python train.py --encoder_layers=12 --encoder_width=192 --encoder_positions="conv" --fusion_encoder_norm_position="pre" --fusion_encoder_bias="all" --fusion_encoder_inner_norm=false --epochs=6.0
Rows from block 2 of the fusion encoder, named by matrix and row number. Rows with one number belong to one attention dimension. Each number is 50 + 12 x the weight over its row's rms, rounded and kept within 0 to 99. All counts start at 0. After the name is the row's rms in percent of the matrix's.
# q: attention query, key and value (stacked) (fusion_encoder.blocks.2.attn.qkv.weight, 384x128, the q third), inputs 64-127
# k: attention query, key and value (stacked) (fusion_encoder.blocks.2.attn.qkv.weight, 384x128, the k third), inputs 64-127
q.23 092:66 86 58 34 30 43 48 53 42 45 42 61 50 56 58 39 48 45 37 28 54 36 36 56 54 48 44 55 67 30 75 46 68 37 24 67 65 60 66 42 56 37 55 41 59 47 59 29 40 37 59 45 43 57 51 40 55 48 56 22 49 39 55 61
q.24 083:64 64 52 46 61 38 54 54 52 67 50 47 35 61 28 46 54 51 47 43 53 61 49 51 61 51 48 69 43 72 43 70 50 67 72 50 39 47 55 47 59 30 51 33 50 56 77 77 51 61 36 63 44 42 39 40 54 72 40 64 30 48 49 34
q.25 100:43 42 40 67 62 30 53 58 54 39 48 46 37 51 43 73 27 14 63 50 44 34 52 47 63 51 32 34 53 74 35 41 40 51 61 38 50 27 35 63 36 58 58 52 24 45 37 48 58 66 45 44 58 50 47 50 54 52 69 70 55 58 56 35
q.26 105:54 72 47 23 61 54 52 49 55 60 56 46 61 48 53 49 60 61 56 40 46 57 47 37 58 47 50 49 46 62 52 43 39 60 35 52 40 84 40 62 57 66 40 63 64 50 69 42 30 76 47 73 48 25 59 40 39 68 52 70 59 52 37 38
q.27 085:40 34 62 47 51 60 42 46 70 38 46 64 57 53 49 60 42 63 49 57 53 60 53 57 55 56 44 51 45 52 33 57 28 59 70 59 61 46 33 53 49 70 52 72 49 62 34 13 52 51 22 46 38 49 44 57 70 60 61 42 67 61 42 61
q.28 110:50 43 49 48 55 29 48 54 44 64 63 40 44 39 55 65 30 48 64 41 58 45 55 35 57 32 59 42 55 67 62 33 48 61 69 31 39 49 44 74 67 48 50 46 35 56 52 56 50 51 53 50 50 52 70 63 41 48 54 76 44 54 42 48
q.29 071:56 62 40 50 61 70 49 68 48 49 45 51 42 43 59 36 54 54 46 31 60 56 54 34 43 53 60 67 52 67 60 42 50 46 50 39 41 73 46 67 52 41 42 45 47 64 61 49 34 75 53 48 55 39 47 30 34 94 42 57 55 58 39 47
q.30 113:62 56 31 62 53 72 36 59 65 60 34 64 50 28 60 51 41 45 41 35 50 49 59 43 47 45 32 32 64 52 51 37 52 41 45 38 44 46 52 73 28 40 57 50 35 55 63 38 23 57 63 31 57 52 58 35 54 67 66 44 49 49 48 40
q.31 084:42 67 53 50 41 64 41 50 57 44 51 51 69 47 58 63 33 58 46 49 67 54 23 63 53 73 41 64 59 49 52 60 58 58 57 40 43 51 59 41 64 39 43 65 60 57 62 40 51 22 43 63 44 38 40 46 51 59 60 41 44 52 50 63
q.32 108:46 47 56 39 37 69 37 53 49 33 59 66 30 44 42 57 32 42 75 58 61 51 69 43 49 55 62 49 48 65 37 51 52 54 48 41 66 32 50 56 44 52 24 66 46 54 56 37 46 59 45 50 19 35 33 39 34 29 51 30 66 38 59 47
q.33 111:46 60 64 70 51 36 73 55 61 71 56 34 37 45 53 50 35 53 52 30 64 52 47 43 32 35 35 40 39 31 51 37 48 43 47 46 13 64 51 39 30 51 51 43 48 54 44 65 47 36 52 47 57 57 69 47 49 59 49 60 55 41 53 49
q.34 114:48 54 72 20 39 51 24 60 42 69 54 75 37 56 55 35 69 60 54 49 57 59 50 30 71 46 39 56 43 65 26 66 38 45 37 30 47 87 50 61 55 63 61 61 54 55 43 57 61 58 64 56 50 49 53 41 69 57 47 44 56 43 42 36
q.35 078:49 51 57 50 58 35 77 37 45 70 58 49 48 50 51 41 49 62 61 46 58 36 73 49 38 46 47 40 44 57 30 72 45 41 58 51 38 52 60 42 53 58 47 37 52 68 38 87 55 33 32 56 51 62 39 51 64 62 58 50 41 32 37 42
q.36 109:36 29 61 67 52 23 65 58 40 68 55 50 41 46 55 34 49 40 62 52 62 27 43 38 36 50 54 35 53 51 55 62 66 45 69 63 48 15 65 44 37 50 38 46 63 42 59 57 35 42 63 44 58 50 55 50 52 62 49 49 32 39 68 62
q.37 160:37 23 67 64 54 36 73 52 42 22 58 46 69 63 38 55 49 39 54 51 69 50 60 54 28 53 43 57 70 47 43 47 54 43 78 40 44 37 45 30 66 44 43 33 38 46 42 64 15 23 37 33 52 59 42 62 40 55 51 44 48 48 47 45
q.38 097:48 65 56 56 54 65 48 51 68 65 66 42 23 58 68 45 39 58 40 59 44 53 69 53 62 40 39 60 39 38 55 67 34 57 15 61 62 64 59 62 40 45 43 41 59 40 55 67 46 31 37 43 45 72 68 57 63 55 50 55 69 47 41 49
q.39 095:42 32 62 46 55 31 53 62 27 69 63 52 61 77 51 47 53 43 66 45 47 59 43 36 30 70 43 55 66 66 40 45 41 36 57 43 41 55 37 47 51 60 56 59 53 45 43 31 37 72 33 41 33 51 43 75 49 53 54 56 41 65 50 48
q.40 114:33 51 32 63 36 42 67 34 64 38 45 32 53 39 44 45 48 63 44 40 46 50 58 48 67 40 54 46 46 48 50 43 66 64 60 54 46 63 66 48 67 46 57 48 38 52 39 66 48 24 54 57 65 50 66 61 60 80 52 46 59 47 59 26
q.41 118:42 49 32 60 35 40 51 46 79 67 77 45 35 39 25 57 39 40 49 46 53 44 61 45 67 44 61 39 33 42 47 53 65 75 48 69 45 54 54 61 56 58 55 56 64 34 34 58 41 45 52 63 53 28 43 38 66 46 35 44 62 28 63 29
q.42 104:26 59 19 71 37 61 45 42 58 58 45 38 25 52 68 60 48 71 50 57 32 58 48 50 75 38 46 51 47 59 66 47 25 49 50 54 62 56 62 66 56 49 35 65 63 43 64 41 58 60 53 40 35 44 45 69 54 53 47 60 66 50 51 49
q.43 111:39 64 56 38 54 46 42 41 54 54 50 39 32 67 41 48 38 63 60 45 50 64 60 38 52 44 38 59 46 60 52 41 36 53 40 39 51 65 56 70 70 59 44 63 61 53 39 48 63 63 30 63 27 50 59 98 52 67 46 48 82 47 43 41
q.44 131:55 62 78 54 53 66 57 61 60 61 60 54 74 50 62 44 62 26 37 67 68 53 40 45 58 49 38 55 50 34 46 69 45 47 14 49 39 79 30 43 51 41 41 52 51 48 55 68 33 38 44 34 57 64 62 34 61 46 44 48 56 52 43 48
q.45 120:26 52 29 71 38 43 67 55 58 65 45 39 43 54 45 68 68 83 21 34 24 55 34 65 47 24 44 37 38 62 67 53 38 42 62 48 42 59 58 55 58 47 44 52 63 52 46 39 68 63 62 51 56 45 56 63 37 68 48 66 41 48 69 54
q.46 166:30 51 49 21 47 56 33 70 33 55 54 58 26 52 59 47 45 76 52 53 45 68 55 63 69 31 46 53 33 59 64 57 57 48 50 42 47 46 69 58 55 46 32 51 56 58 62 37 60 64 66 61 48 38 72 43 32 48 50 41 53 38 50 42
q.47 108:35 55 60 66 47 36 66 72 49 68 49 28 64 38 65 56 55 49 45 60 49 49 50 41 31 41 70 54 51 38 62 39 68 40 48 34 40 39 42 51 40 23 40 43 55 66 61 52 35 35 73 42 66 37 38 31 60 67 46 42 42 58 60 55
q.48 092:43 61 41 60 45 44 63 47 55 71 62 22 36 51 57 55 47 53 52 48 37 73 51 31 40 52 41 38 65 55 42 31 55 42 33 37 50 92 31 60 48 44 56 56 61 58 38 37 41 63 20 56 48 47 47 70 69 75 43 63 59 69 39 42
q.49 089:48 57 56 40 45 33 59 61 43 67 61 46 45 58 74 34 65 57 69 47 41 59 39 37 47 40 55 38 54 38 62 48 58 40 59 37 33 91 51 53 44 44 66 54 49 53 49 35 54 72 62 71 61 57 57 56 72 59 35 65 41 49 34 49
q.50 106:33 45 61 36 58 44 48 71 41 56 71 44 58 57 54 41 51 72 62 41 44 65 43 42 42 40 24 65 54 58 68 52 50 36 65 38 41 63 57 52 75 46 30 37 51 60 47 37 40 59 37 51 55 62 53 84 61 68 46 56 51 56 46 36
q.51 084:39 66 51 36 67 36 53 47 31 80 51 40 36 70 63 18 51 70 48 39 37 54 47 53 55 47 43 50 57 56 60 44 47 31 47 27 37 79 69 49 43 52 63 42 49 58 59 46 66 54 65 58 54 69 72 64 69 57 45 65 51 58 41 51
q.52 089:49 47 45 39 30 70 41 62 66 41 66 69 58 38 48 47 37 37 44 41 53 53 42 56 70 42 23 53 20 51 50 72 54 66 51 74 48 48 43 45 55 55 45 41 60 36 52 49 36 45 57 38 62 37 57 43 33 46 59 43 50 40 58 40
q.53 073:31 55 46 67 62 63 57 54 48 36 43 47 60 45 48 58 45 47 22 60 53 56 26 58 48 37 42 65 35 58 59 38 41 41 32 52 66 50 38 49 54 36 20 63 63 49 62 38 36 43 45 28 50 46 55 32 20 40 56 63 45 61 57 65
q.54 145:66 61 59 46 35 57 48 49 52 60 65 41 48 48 55 36 38 23 62 57 59 42 49 34 56 78 57 38 47 41 36 37 61 73 16 57 43 69 42 49 09 53 49 55 50 45 52 46 44 55 50 62 48 47 53 45 70 46 54 34 52 55 55 56
q.55 101:63 61 55 41 41 65 32 51 74 66 55 52 55 52 55 59 50 68 55 50 49 62 48 45 52 46 31 54 39 55 38 48 33 55 28 33 55 79 30 57 50 56 61 59 57 52 49 34 50 76 34 46 40 51 26 79 59 50 37 59 65 75 37 44
q.56 101:47 52 43 40 47 44 51 56 44 67 77 51 29 49 43 47 45 58 60 46 31 58 65 48 45 65 46 36 47 70 31 64 53 43 42 45 65 63 49 66 51 64 44 60 50 58 38 40 55 70 23 59 42 50 51 50 75 60 53 38 45 43 55 33
q.57 103:44 52 51 65 48 34 62 31 55 61 59 38 34 67 37 52 60 55 54 60 56 34 63 51 40 38 82 55 66 35 51 57 49 60 62 35 55 38 65 55 64 40 44 47 49 52 38 70 44 43 48 65 51 52 41 47 70 39 30 47 58 34 44 37
q.58 074:58 51 39 67 56 51 57 35 44 44 44 55 56 50 33 63 54 49 41 55 37 47 47 61 27 65 53 52 48 78 34 54 37 55 58 53 67 30 39 46 69 66 52 52 68 60 40 43 51 60 24 44 30 61 27 50 33 34 64 58 36 52 62 59
q.59 093:51 41 36 51 54 57 39 55 50 39 32 57 54 55 34 76 52 66 29 35 31 57 47 64 46 66 37 73 62 71 46 42 44 42 68 38 58 25 44 49 83 59 51 40 53 69 51 41 45 66 38 38 48 38 41 59 49 60 74 49 45 72 63 50
q.60 097:57 35 49 39 41 42 43 73 48 65 64 61 37 56 38 43 38 33 74 33 52 55 52 34 45 67 39 52 53 43 41 44 69 50 53 54 46 58 40 48 48 61 67 35 46 50 42 30 38 59 53 58 65 33 38 33 81 54 50 41 45 55 59 37
q.61 120:70 65 37 34 57 47 64 57 54 76 36 52 55 33 60 50 57 44 55 32 46 48 20 42 42 49 38 26 49 45 56 48 67 37 58 50 25 58 41 40 32 48 66 43 57 64 61 43 50 81 55 59 69 51 40 48 57 75 52 60 35 60 48 67
q.62 077:60 53 66 61 36 51 62 51 78 58 53 49 63 39 48 70 51 55 31 43 64 40 45 59 38 13 56 36 43 27 58 55 45 55 56 51 23 53 49 41 52 49 54 40 54 63 47 75 54 49 64 46 51 57 55 59 43 48 37 65 59 32 34 54
q.63 083:66 73 36 44 59 66 54 39 66 65 51 39 55 25 62 54 49 65 17 42 36 51 44 71 56 30 43 41 17 35 62 57 41 57 46 53 44 67 58 53 55 40 50 52 59 58 48 53 73 52 57 59 54 42 64 35 39 51 36 72 56 49 27 61
q.64 106:40 64 63 24 44 42 60 47 56 61 59 49 45 48 68 52 57 48 62 47 61 64 36 47 71 23 56 38 42 25 67 28 43 38 43 48 59 65 54 43 40 51 52 77 46 49 51 50 61 44 43 54 50 69 45 70 69 58 39 57 62 32 32 48
q.65 128:55 32 47 46 30 52 58 32 75 56 44 56 30 48 64 78 49 22 53 53 62 36 50 57 70 42 58 34 55 46 63 71 41 46 47 69 48 40 50 53 63 56 56 45 45 61 37 52 80 33 57 33 58 57 44 34 37 45 43 54 58 46 39 34
q.66 072:37 40 43 48 38 56 67 64 60 46 67 50 70 56 76 60 58 51 31 44 65 48 46 41 69 30 39 51 62 37 62 55 55 46 65 61 61 49 62 40 34 46 45 83 70 54 44 49 47 54 50 47 61 64 34 51 45 21 46 58 43 33 68 49
q.67 073:61 42 44 43 43 60 55 35 57 47 53 59 40 63 73 69 40 30 52 68 65 42 44 58 60 54 67 38 46 57 64 63 36 64 60 69 48 45 48 48 48 49 62 43 43 61 28 38 77 40 57 35 63 40 40 19 41 37 49 50 54 58 45 29
q.68 104:49 65 65 60 65 49 57 68 41 39 62 37 43 47 43 26 54 52 69 40 49 86 40 36 53 41 46 57 49 52 37 36 40 39 40 25 47 58 37 55 45 45 51 73 27 42 55 64 45 57 22 57 48 56 48 63 62 65 52 64 51 64 36 53
q.69 096:64 54 51 73 49 50 60 41 53 26 61 51 31 49 44 61 36 50 69 55 57 68 51 49 40 70 55 66 54 57 34 59 47 56 58 48 32 31 57 61 58 30 65 45 40 55 35 69 62 30 47 53 53 43 38 41 50 51 31 51 42 71 34 26
q.70 108:36 62 38 58 57 45 50 52 59 38 54 40 60 55 51 50 60 70 31 41 54 37 45 44 27 39 49 68 63 34 46 38 54 46 73 47 51 41 70 47 44 41 47 66 67 43 63 43 41 57 61 53 47 59 42 71 49 42 57 38 42 45 48 67
q.71 081:40 36 40 52 30 42 47 40 67 60 42 85 49 55 52 68 45 50 62 56 57 28 53 68 59 40 53 27 59 38 72 59 67 52 57 74 60 40 69 32 47 50 44 49 70 52 36 47 62 46 71 49 50 48 55 34 36 25 34 43 55 25 59 36
q.72 110:51 28 50 45 55 70 35 47 30 51 34 47 50 37 46 40 50 57 48 64 16 32 50 67 47 70 53 51 51 60 47 39 52 53 42 40 44 47 36 58 63 67 44 15 44 71 47 42 38 39 69 36 47 26 77 37 35 66 68 40 62 69 61 65
q.73 074:38 45 57 48 61 50 51 52 40 59 37 41 45 26 27 25 59 45 51 57 17 42 46 62 53 62 52 46 46 62 45 39 54 48 45 29 44 54 33 54 60 69 45 26 41 72 56 56 36 57 51 37 49 45 74 62 49 74 65 48 58 64 41 64
q.74 092:54 52 40 67 42 59 52 49 51 62 44 42 58 54 34 54 40 43 44 52 55 50 72 50 48 73 44 60 57 77 49 76 46 72 31 64 53 57 56 59 31 37 48 49 75 52 55 53 34 71 41 42 53 68 34 29 51 39 42 50 42 56 59 35
k.23 104:37 53 37 74 43 49 56 46 45 42 77 43 66 50 54 46 44 28 48 62 53 74 34 60 54 56 57 47 56 43 65 38 64 25 47 57 54 46 38 47 39 47 46 33 55 43 67 43 28 36 34 57 61 67 61 56 30 39 72 42 46 55 48 60
k.24 084:51 38 30 33 49 38 49 36 51 37 42 58 50 56 67 66 44 56 42 37 48 52 61 50 56 39 68 57 32 63 71 50 37 78 53 38 62 51 66 45 75 49 51 34 27 64 42 37 46 83 24 42 42 52 66 65 47 57 69 58 53 57 45 50
k.25 096:70 39 68 21 72 44 44 53 45 50 45 36 17 48 59 38 48 53 76 36 51 53 61 50 46 50 81 47 25 55 55 56 49 61 55 53 32 57 39 53 41 51 68 63 59 44 35 47 58 38 59 59 45 41 43 42 63 53 23 66 62 33 48 42
k.26 128:49 48 61 54 46 48 68 72 70 57 63 49 30 41 44 61 45 57 39 53 42 48 56 61 41 40 34 56 59 54 44 71 51 57 35 55 26 56 46 50 56 42 38 48 53 63 44 78 13 41 44 31 67 45 48 60 45 79 29 79 46 57 42 40
k.27 093:55 34 58 52 60 37 51 52 68 33 43 66 77 56 53 69 43 71 27 50 39 42 58 58 24 71 39 62 53 53 34 60 51 39 44 49 42 54 35 54 46 50 53 56 52 39 46 51 61 66 47 42 37 27 65 46 62 57 58 63 68 64 60 44
k.28 104:49 58 47 30 67 45 54 43 42 65 46 44 19 33 60 47 45 64 72 47 54 50 54 58 62 48 56 33 27 55 50 54 59 60 48 47 21 63 55 53 50 38 74 63 60 65 29 62 40 35 55 46 56 39 36 35 49 56 17 50 48 57 31 43
k.29 073:42 59 72 75 42 60 44 48 43 65 57 44 44 52 44 46 62 57 42 62 64 45 41 38 53 30 33 39 69 58 28 66 56 34 62 43 57 48 34 52 79 53 43 52 42 52 40 82 26 61 35 29 42 55 29 52 47 59 50 57 44 39 35 34
k.30 132:56 26 67 69 63 52 47 46 38 54 65 46 45 60 41 27 55 34 58 61 71 63 51 62 59 36 49 50 59 35 34 48 62 35 68 52 45 47 21 49 59 56 69 62 48 37 59 70 36 13 45 52 38 48 46 44 63 47 40 40 45 34 31 32
k.31 089:45 37 27 47 61 55 35 37 73 49 45 60 69 37 53 51 47 55 24 46 41 46 31 53 50 52 48 45 59 56 60 40 54 49 54 56 69 50 44 48 47 57 49 65 51 47 52 32 55 47 27 31 08 47 73 46 54 50 75 46 59 59 30 61
k.32 111:40 50 33 58 38 48 55 44 51 54 47 39 42 61 28 53 59 67 42 53 54 73 57 51 67 34 44 42 41 21 53 42 51 67 66 53 27 57 58 50 31 55 49 71 61 51 38 52 57 54 70 61 50 39 40 64 61 26 54 42 59 33 42 52
k.33 113:71 51 47 57 67 70 31 70 46 52 32 66 68 48 45 51 68 64 52 52 44 64 68 46 49 39 58 48 64 56 58 68 42 48 44 51 70 65 63 59 39 46 65 58 42 52 42 61 26 38 34 43 40 74 50 39 31 65 52 39 55 43 38 49
k.34 105:56 64 36 31 44 46 56 33 45 47 45 56 89 41 65 67 47 52 56 57 43 55 79 56 54 55 56 29 32 62 43 54 45 72 34 57 69 31 44 47 30 50 58 42 47 49 50 52 65 87 37 74 54 43 43 39 54 43 44 49 41 44 42 37
k.35 088:61 63 43 49 35 49 49 45 48 62 37 66 75 49 44 66 56 82 57 52 45 83 51 46 57 19 35 37 50 46 55 37 42 48 27 34 59 45 53 38 54 35 63 49 43 52 63 57 43 46 46 43 60 53 48 54 54 60 54 21 73 61 36 36
k.36 099:43 66 45 46 62 55 58 52 46 61 42 29 32 60 44 44 82 42 40 58 30 55 47 42 68 28 64 55 70 45 56 50 32 42 42 36 39 52 50 56 47 61 58 58 55 56 53 56 21 34 35 43 77 48 52 47 34 60 42 49 73 37 52 48
k.37 150:63 48 48 60 47 70 49 52 73 72 43 43 70 30 56 54 55 45 44 36 48 56 20 61 65 39 46 48 65 46 47 44 47 48 51 47 51 55 40 44 43 34 61 56 44 57 60 51 56 27 49 48 61 60 45 45 38 60 38 44 60 65 53 42
k.38 103:50 55 54 44 57 24 45 46 40 47 45 84 53 57 44 55 55 59 59 59 34 67 62 26 41 39 28 56 63 50 61 63 37 61 55 50 43 63 56 62 34 57 52 43 59 44 46 57 44 40 44 41 56 47 71 30 42 40 59 63 52 45 47 64
k.39 087:52 44 34 39 45 61 42 43 73 52 42 49 57 32 42 69 38 19 43 46 50 28 56 57 57 42 57 48 45 48 55 61 41 47 21 55 60 43 46 55 37 34 53 56 56 67 36 50 56 47 53 65 68 48 26 33 44 45 68 59 77 44 65 46
k.40 114:60 47 71 50 68 55 67 58 41 49 50 58 43 44 64 32 52 65 58 69 65 43 24 54 43 50 25 46 56 47 40 43 63 40 43 59 50 51 39 53 55 56 45 29 40 47 72 52 19 51 39 33 49 60 78 31 36 55 44 56 08 50 54 48
k.41 131:50 68 65 51 63 47 64 64 22 50 45 54 19 45 52 24 67 72 48 83 46 47 30 50 48 28 41 53 53 45 45 46 54 48 58 55 50 55 62 66 22 59 39 44 64 39 48 75 34 73 55 44 57 64 57 42 32 52 58 52 33 34 39 46
k.42 105:32 39 66 50 55 34 54 61 46 47 65 47 37 53 58 33 43 38 39 70 56 30 67 16 47 52 45 60 43 31 37 60 48 70 69 40 20 65 56 52 39 59 39 45 50 45 33 69 19 35 53 42 54 44 56 54 50 40 68 46 45 46 45 56
k.43 107:57 50 38 48 56 31 47 48 69 40 55 76 49 40 56 45 50 22 59 66 63 47 72 32 50 48 39 35 49 43 46 42 51 47 28 62 56 52 63 60 35 46 54 41 54 45 39 42 61 38 67 37 62 64 40 37 41 32 76 43 51 28 50 61
k.44 133:53 61 43 27 48 42 29 48 41 49 33 77 75 45 52 56 56 63 55 30 29 55 70 53 39 45 51 50 60 55 66 64 47 49 54 63 51 43 53 63 50 56 58 44 56 52 51 44 69 48 31 58 50 36 63 30 49 47 38 71 59 43 53 63
k.45 114:56 33 75 67 58 60 44 59 50 45 64 37 39 44 55 47 43 36 37 70 47 41 52 32 50 59 41 42 65 44 36 74 49 66 63 41 37 48 27 45 58 52 50 39 33 45 58 61 00 34 55 35 36 62 33 52 45 53 49 45 58 55 35 52
k.46 178:38 44 33 68 45 45 61 36 53 52 53 56 39 64 36 69 54 43 50 68 52 59 84 40 53 46 47 41 56 50 40 57 45 71 56 63 42 58 61 56 44 64 58 51 52 38 44 56 39 51 52 51 58 51 27 52 60 38 47 52 58 13 45 40
k.47 103:62 42 47 48 55 63 28 39 46 62 33 31 63 55 45 54 69 67 63 48 46 59 59 62 37 53 58 46 63 49 56 57 58 56 73 57 44 73 50 40 55 50 57 69 29 50 51 47 31 30 31 66 56 43 60 34 62 49 26 63 47 64 54 50
k.48 085:82 56 46 38 48 56 25 44 59 38 53 76 75 43 42 54 37 71 46 54 62 40 72 43 35 35 36 40 38 50 53 59 54 39 44 62 58 62 43 60 48 43 49 48 48 37 57 42 50 33 61 58 46 49 53 28 57 39 68 59 42 60 50 53
k.49 093:62 56 36 49 55 56 51 34 45 54 49 41 78 60 58 59 51 42 45 61 59 45 82 64 66 49 60 47 21 66 40 63 47 53 42 64 58 56 47 53 71 34 55 44 44 44 70 63 48 73 46 67 36 47 38 55 62 64 43 51 39 47 48 24
k.50 100:66 29 24 60 49 34 52 40 81 56 56 67 63 35 65 58 39 21 49 50 64 44 81 52 55 50 48 28 57 53 57 55 42 43 25 64 61 52 57 55 47 48 69 48 50 58 49 48 55 37 58 49 63 71 41 35 44 47 53 50 64 27 59 53
k.51 081:67 45 42 52 70 44 38 41 66 55 51 75 80 48 57 55 36 33 46 48 69 35 79 37 37 53 50 46 37 57 39 62 49 60 30 60 65 47 39 56 72 45 47 43 41 51 62 58 54 59 46 51 48 53 45 45 54 51 58 51 43 45 41 37
k.52 090:32 54 56 60 47 50 63 58 33 53 44 58 17 39 55 45 76 56 53 55 37 48 48 42 43 43 48 45 71 52 48 51 30 46 64 61 49 51 66 69 32 72 50 38 56 41 31 55 39 60 38 36 66 61 45 41 28 50 45 58 49 24 72 59
k.53 075:42 34 53 61 47 44 30 56 54 41 55 51 45 40 45 44 39 54 52 40 54 31 74 32 47 54 49 55 82 29 65 59 36 62 67 53 37 62 45 51 51 59 49 55 46 50 38 35 42 19 47 44 49 32 45 59 54 48 28 53 76 36 62 74
k.54 132:60 52 38 39 67 51 29 41 33 41 45 61 49 63 20 40 66 69 46 57 51 46 59 28 46 28 34 42 41 46 62 52 53 44 48 74 63 48 64 65 53 67 39 53 81 48 35 50 51 72 60 65 46 41 37 38 40 44 60 76 36 34 50 62
k.55 093:77 51 48 50 38 50 36 48 49 56 51 48 56 33 50 63 43 38 63 47 51 42 54 41 33 64 62 36 35 56 47 54 53 27 51 46 59 52 59 53 40 54 46 32 38 58 41 44 76 45 57 44 42 63 36 39 51 47 68 37 54 56 73 43
k.56 113:52 60 45 51 39 39 53 42 49 52 44 66 55 54 26 74 44 80 44 65 51 65 61 50 46 23 24 33 41 42 57 44 44 56 29 56 44 31 50 52 35 49 58 46 60 45 47 52 50 60 55 58 60 52 45 39 52 42 64 44 68 45 46 53
k.57 099:66 68 50 52 50 44 77 49 46 65 43 46 47 55 55 49 50 51 41 63 51 65 23 57 61 29 45 55 31 40 48 52 71 47 51 37 41 61 25 40 60 34 46 60 43 47 80 72 57 64 67 64 46 44 56 52 51 61 46 39 44 64 20 31
k.58 077:43 51 68 53 31 51 43 58 63 47 51 47 40 26 48 64 29 52 38 52 59 57 36 58 44 42 40 59 54 33 53 32 42 43 49 32 33 36 31 38 53 46 44 56 51 43 49 33 60 31 55 49 50 30 39 58 50 57 64 28 91 68 52 73
k.59 104:41 40 77 60 44 57 55 56 78 46 51 45 34 25 58 56 37 41 58 35 56 35 19 64 31 65 45 41 68 49 53 35 54 47 40 45 47 26 32 35 38 43 44 48 34 58 27 34 46 29 53 48 44 58 43 29 48 45 61 46 71 70 61 59
k.60 095:65 63 45 58 58 55 50 49 44 49 47 42 52 54 54 46 69 65 51 43 53 47 40 75 45 50 49 41 32 61 59 47 48 46 35 69 76 31 66 53 35 47 50 50 63 54 35 62 52 80 47 75 47 70 59 31 42 50 57 61 46 44 53 37
k.61 113:77 66 42 48 49 76 30 51 47 52 58 48 45 46 39 46 61 63 39 40 43 43 73 43 38 47 73 37 55 56 51 49 46 45 42 49 74 32 47 60 68 46 52 51 43 52 36 42 41 40 30 46 43 48 24 59 50 60 53 36 67 53 48 37
k.62 078:69 54 56 68 50 77 42 53 29 47 34 45 42 46 55 51 57 53 56 51 40 62 37 54 64 59 66 55 59 60 34 65 60 39 64 30 59 71 34 40 55 57 54 57 25 43 65 62 28 40 51 41 41 60 43 58 42 59 43 35 41 67 31 30
k.63 074:59 54 68 68 49 50 43 44 23 37 43 65 32 54 45 58 54 75 65 50 46 52 75 29 39 58 55 53 63 55 46 52 56 37 66 48 70 54 40 57 57 67 56 50 27 27 59 42 32 26 48 25 46 52 43 67 46 67 46 32 36 52 53 45
k.64 110:38 57 26 50 46 60 62 33 33 67 40 33 41 47 49 46 75 46 34 90 27 57 51 52 79 39 55 26 58 62 40 43 35 33 49 63 49 42 38 65 36 58 52 35 39 61 52 65 54 66 43 59 57 70 58 58 38 32 45 60 49 47 52 48
k.65 112:39 65 51 28 58 36 53 42 41 38 66 71 70 54 38 48 58 51 60 38 45 54 51 31 42 37 48 34 76 59 45 55 33 33 66 43 62 43 38 51 46 65 37 56 67 61 56 47 44 71 34 35 56 67 79 58 32 61 36 49 58 64 54 47
k.66 074:63 59 49 44 53 50 34 49 50 77 49 25 33 49 43 56 61 35 43 42 29 67 52 27 49 49 42 49 41 78 54 61 46 50 36 51 62 53 30 50 66 36 30 59 61 46 32 66 34 75 52 50 67 68 44 49 55 61 49 78 54 27 48 26
k.67 067:49 75 53 50 46 27 50 45 34 55 55 73 65 73 43 48 43 63 55 45 50 44 58 30 42 36 31 63 62 63 46 52 49 46 68 39 48 39 56 51 50 42 40 64 66 61 50 47 46 68 29 42 59 33 71 58 34 65 58 70 62 68 54 47
k.68 113:40 51 37 63 32 75 62 45 46 71 43 58 41 58 73 41 58 40 33 72 64 44 49 66 64 44 48 24 46 41 40 45 49 43 50 59 43 54 57 48 54 33 54 39 37 51 60 67 70 31 57 52 49 56 49 46 34 32 58 37 46 60 43 41
k.69 108:39 71 50 45 39 55 34 52 50 43 43 78 55 66 57 38 38 56 43 28 61 52 61 46 58 55 25 30 43 62 32 52 51 43 45 38 41 68 65 49 44 37 46 68 58 60 79 41 64 48 58 51 53 33 67 58 38 63 58 34 56 78 46 55
k.70 094:64 58 35 49 61 64 32 61 50 62 31 19 46 47 37 52 46 44 37 55 29 73 67 42 52 63 45 63 33 75 46 59 42 50 18 51 54 77 30 59 51 50 45 39 38 52 52 61 37 68 52 69 56 50 31 41 74 56 66 59 60 50 53 28
k.71 076:56 56 55 33 56 31 27 61 41 46 54 59 49 47 17 63 32 77 61 53 29 54 62 39 40 50 36 66 55 54 47 62 51 52 56 42 54 59 44 64 53 64 45 61 58 50 55 55 30 67 29 48 45 54 49 57 50 70 56 71 61 33 54 52
k.72 108:51 37 64 61 56 42 72 52 48 39 59 66 65 49 47 51 44 44 68 41 72 33 45 47 20 55 69 57 67 26 61 48 44 47 52 53 48 28 76 36 52 54 64 43 48 46 30 38 45 38 49 35 41 53 42 45 50 62 36 40 44 49 45 68
k.73 079:49 29 52 68 52 66 64 35 62 38 59 60 56 50 69 50 64 41 59 66 65 38 38 65 38 66 61 44 66 17 51 44 45 48 45 57 41 46 63 44 41 58 68 25 37 49 44 48 32 21 45 45 38 54 45 35 43 39 36 26 39 48 41 60
k.74 097:56 39 74 54 58 28 43 46 77 29 64 62 36 41 55 53 54 49 60 58 55 46 46 52 64 60 41 61 38 41 56 70 63 62 70 32 51 59 57 46 46 60 44 67 58 47 49 27 54 42 65 32 43 18 55 57 52 50 41 40 40 35 45 52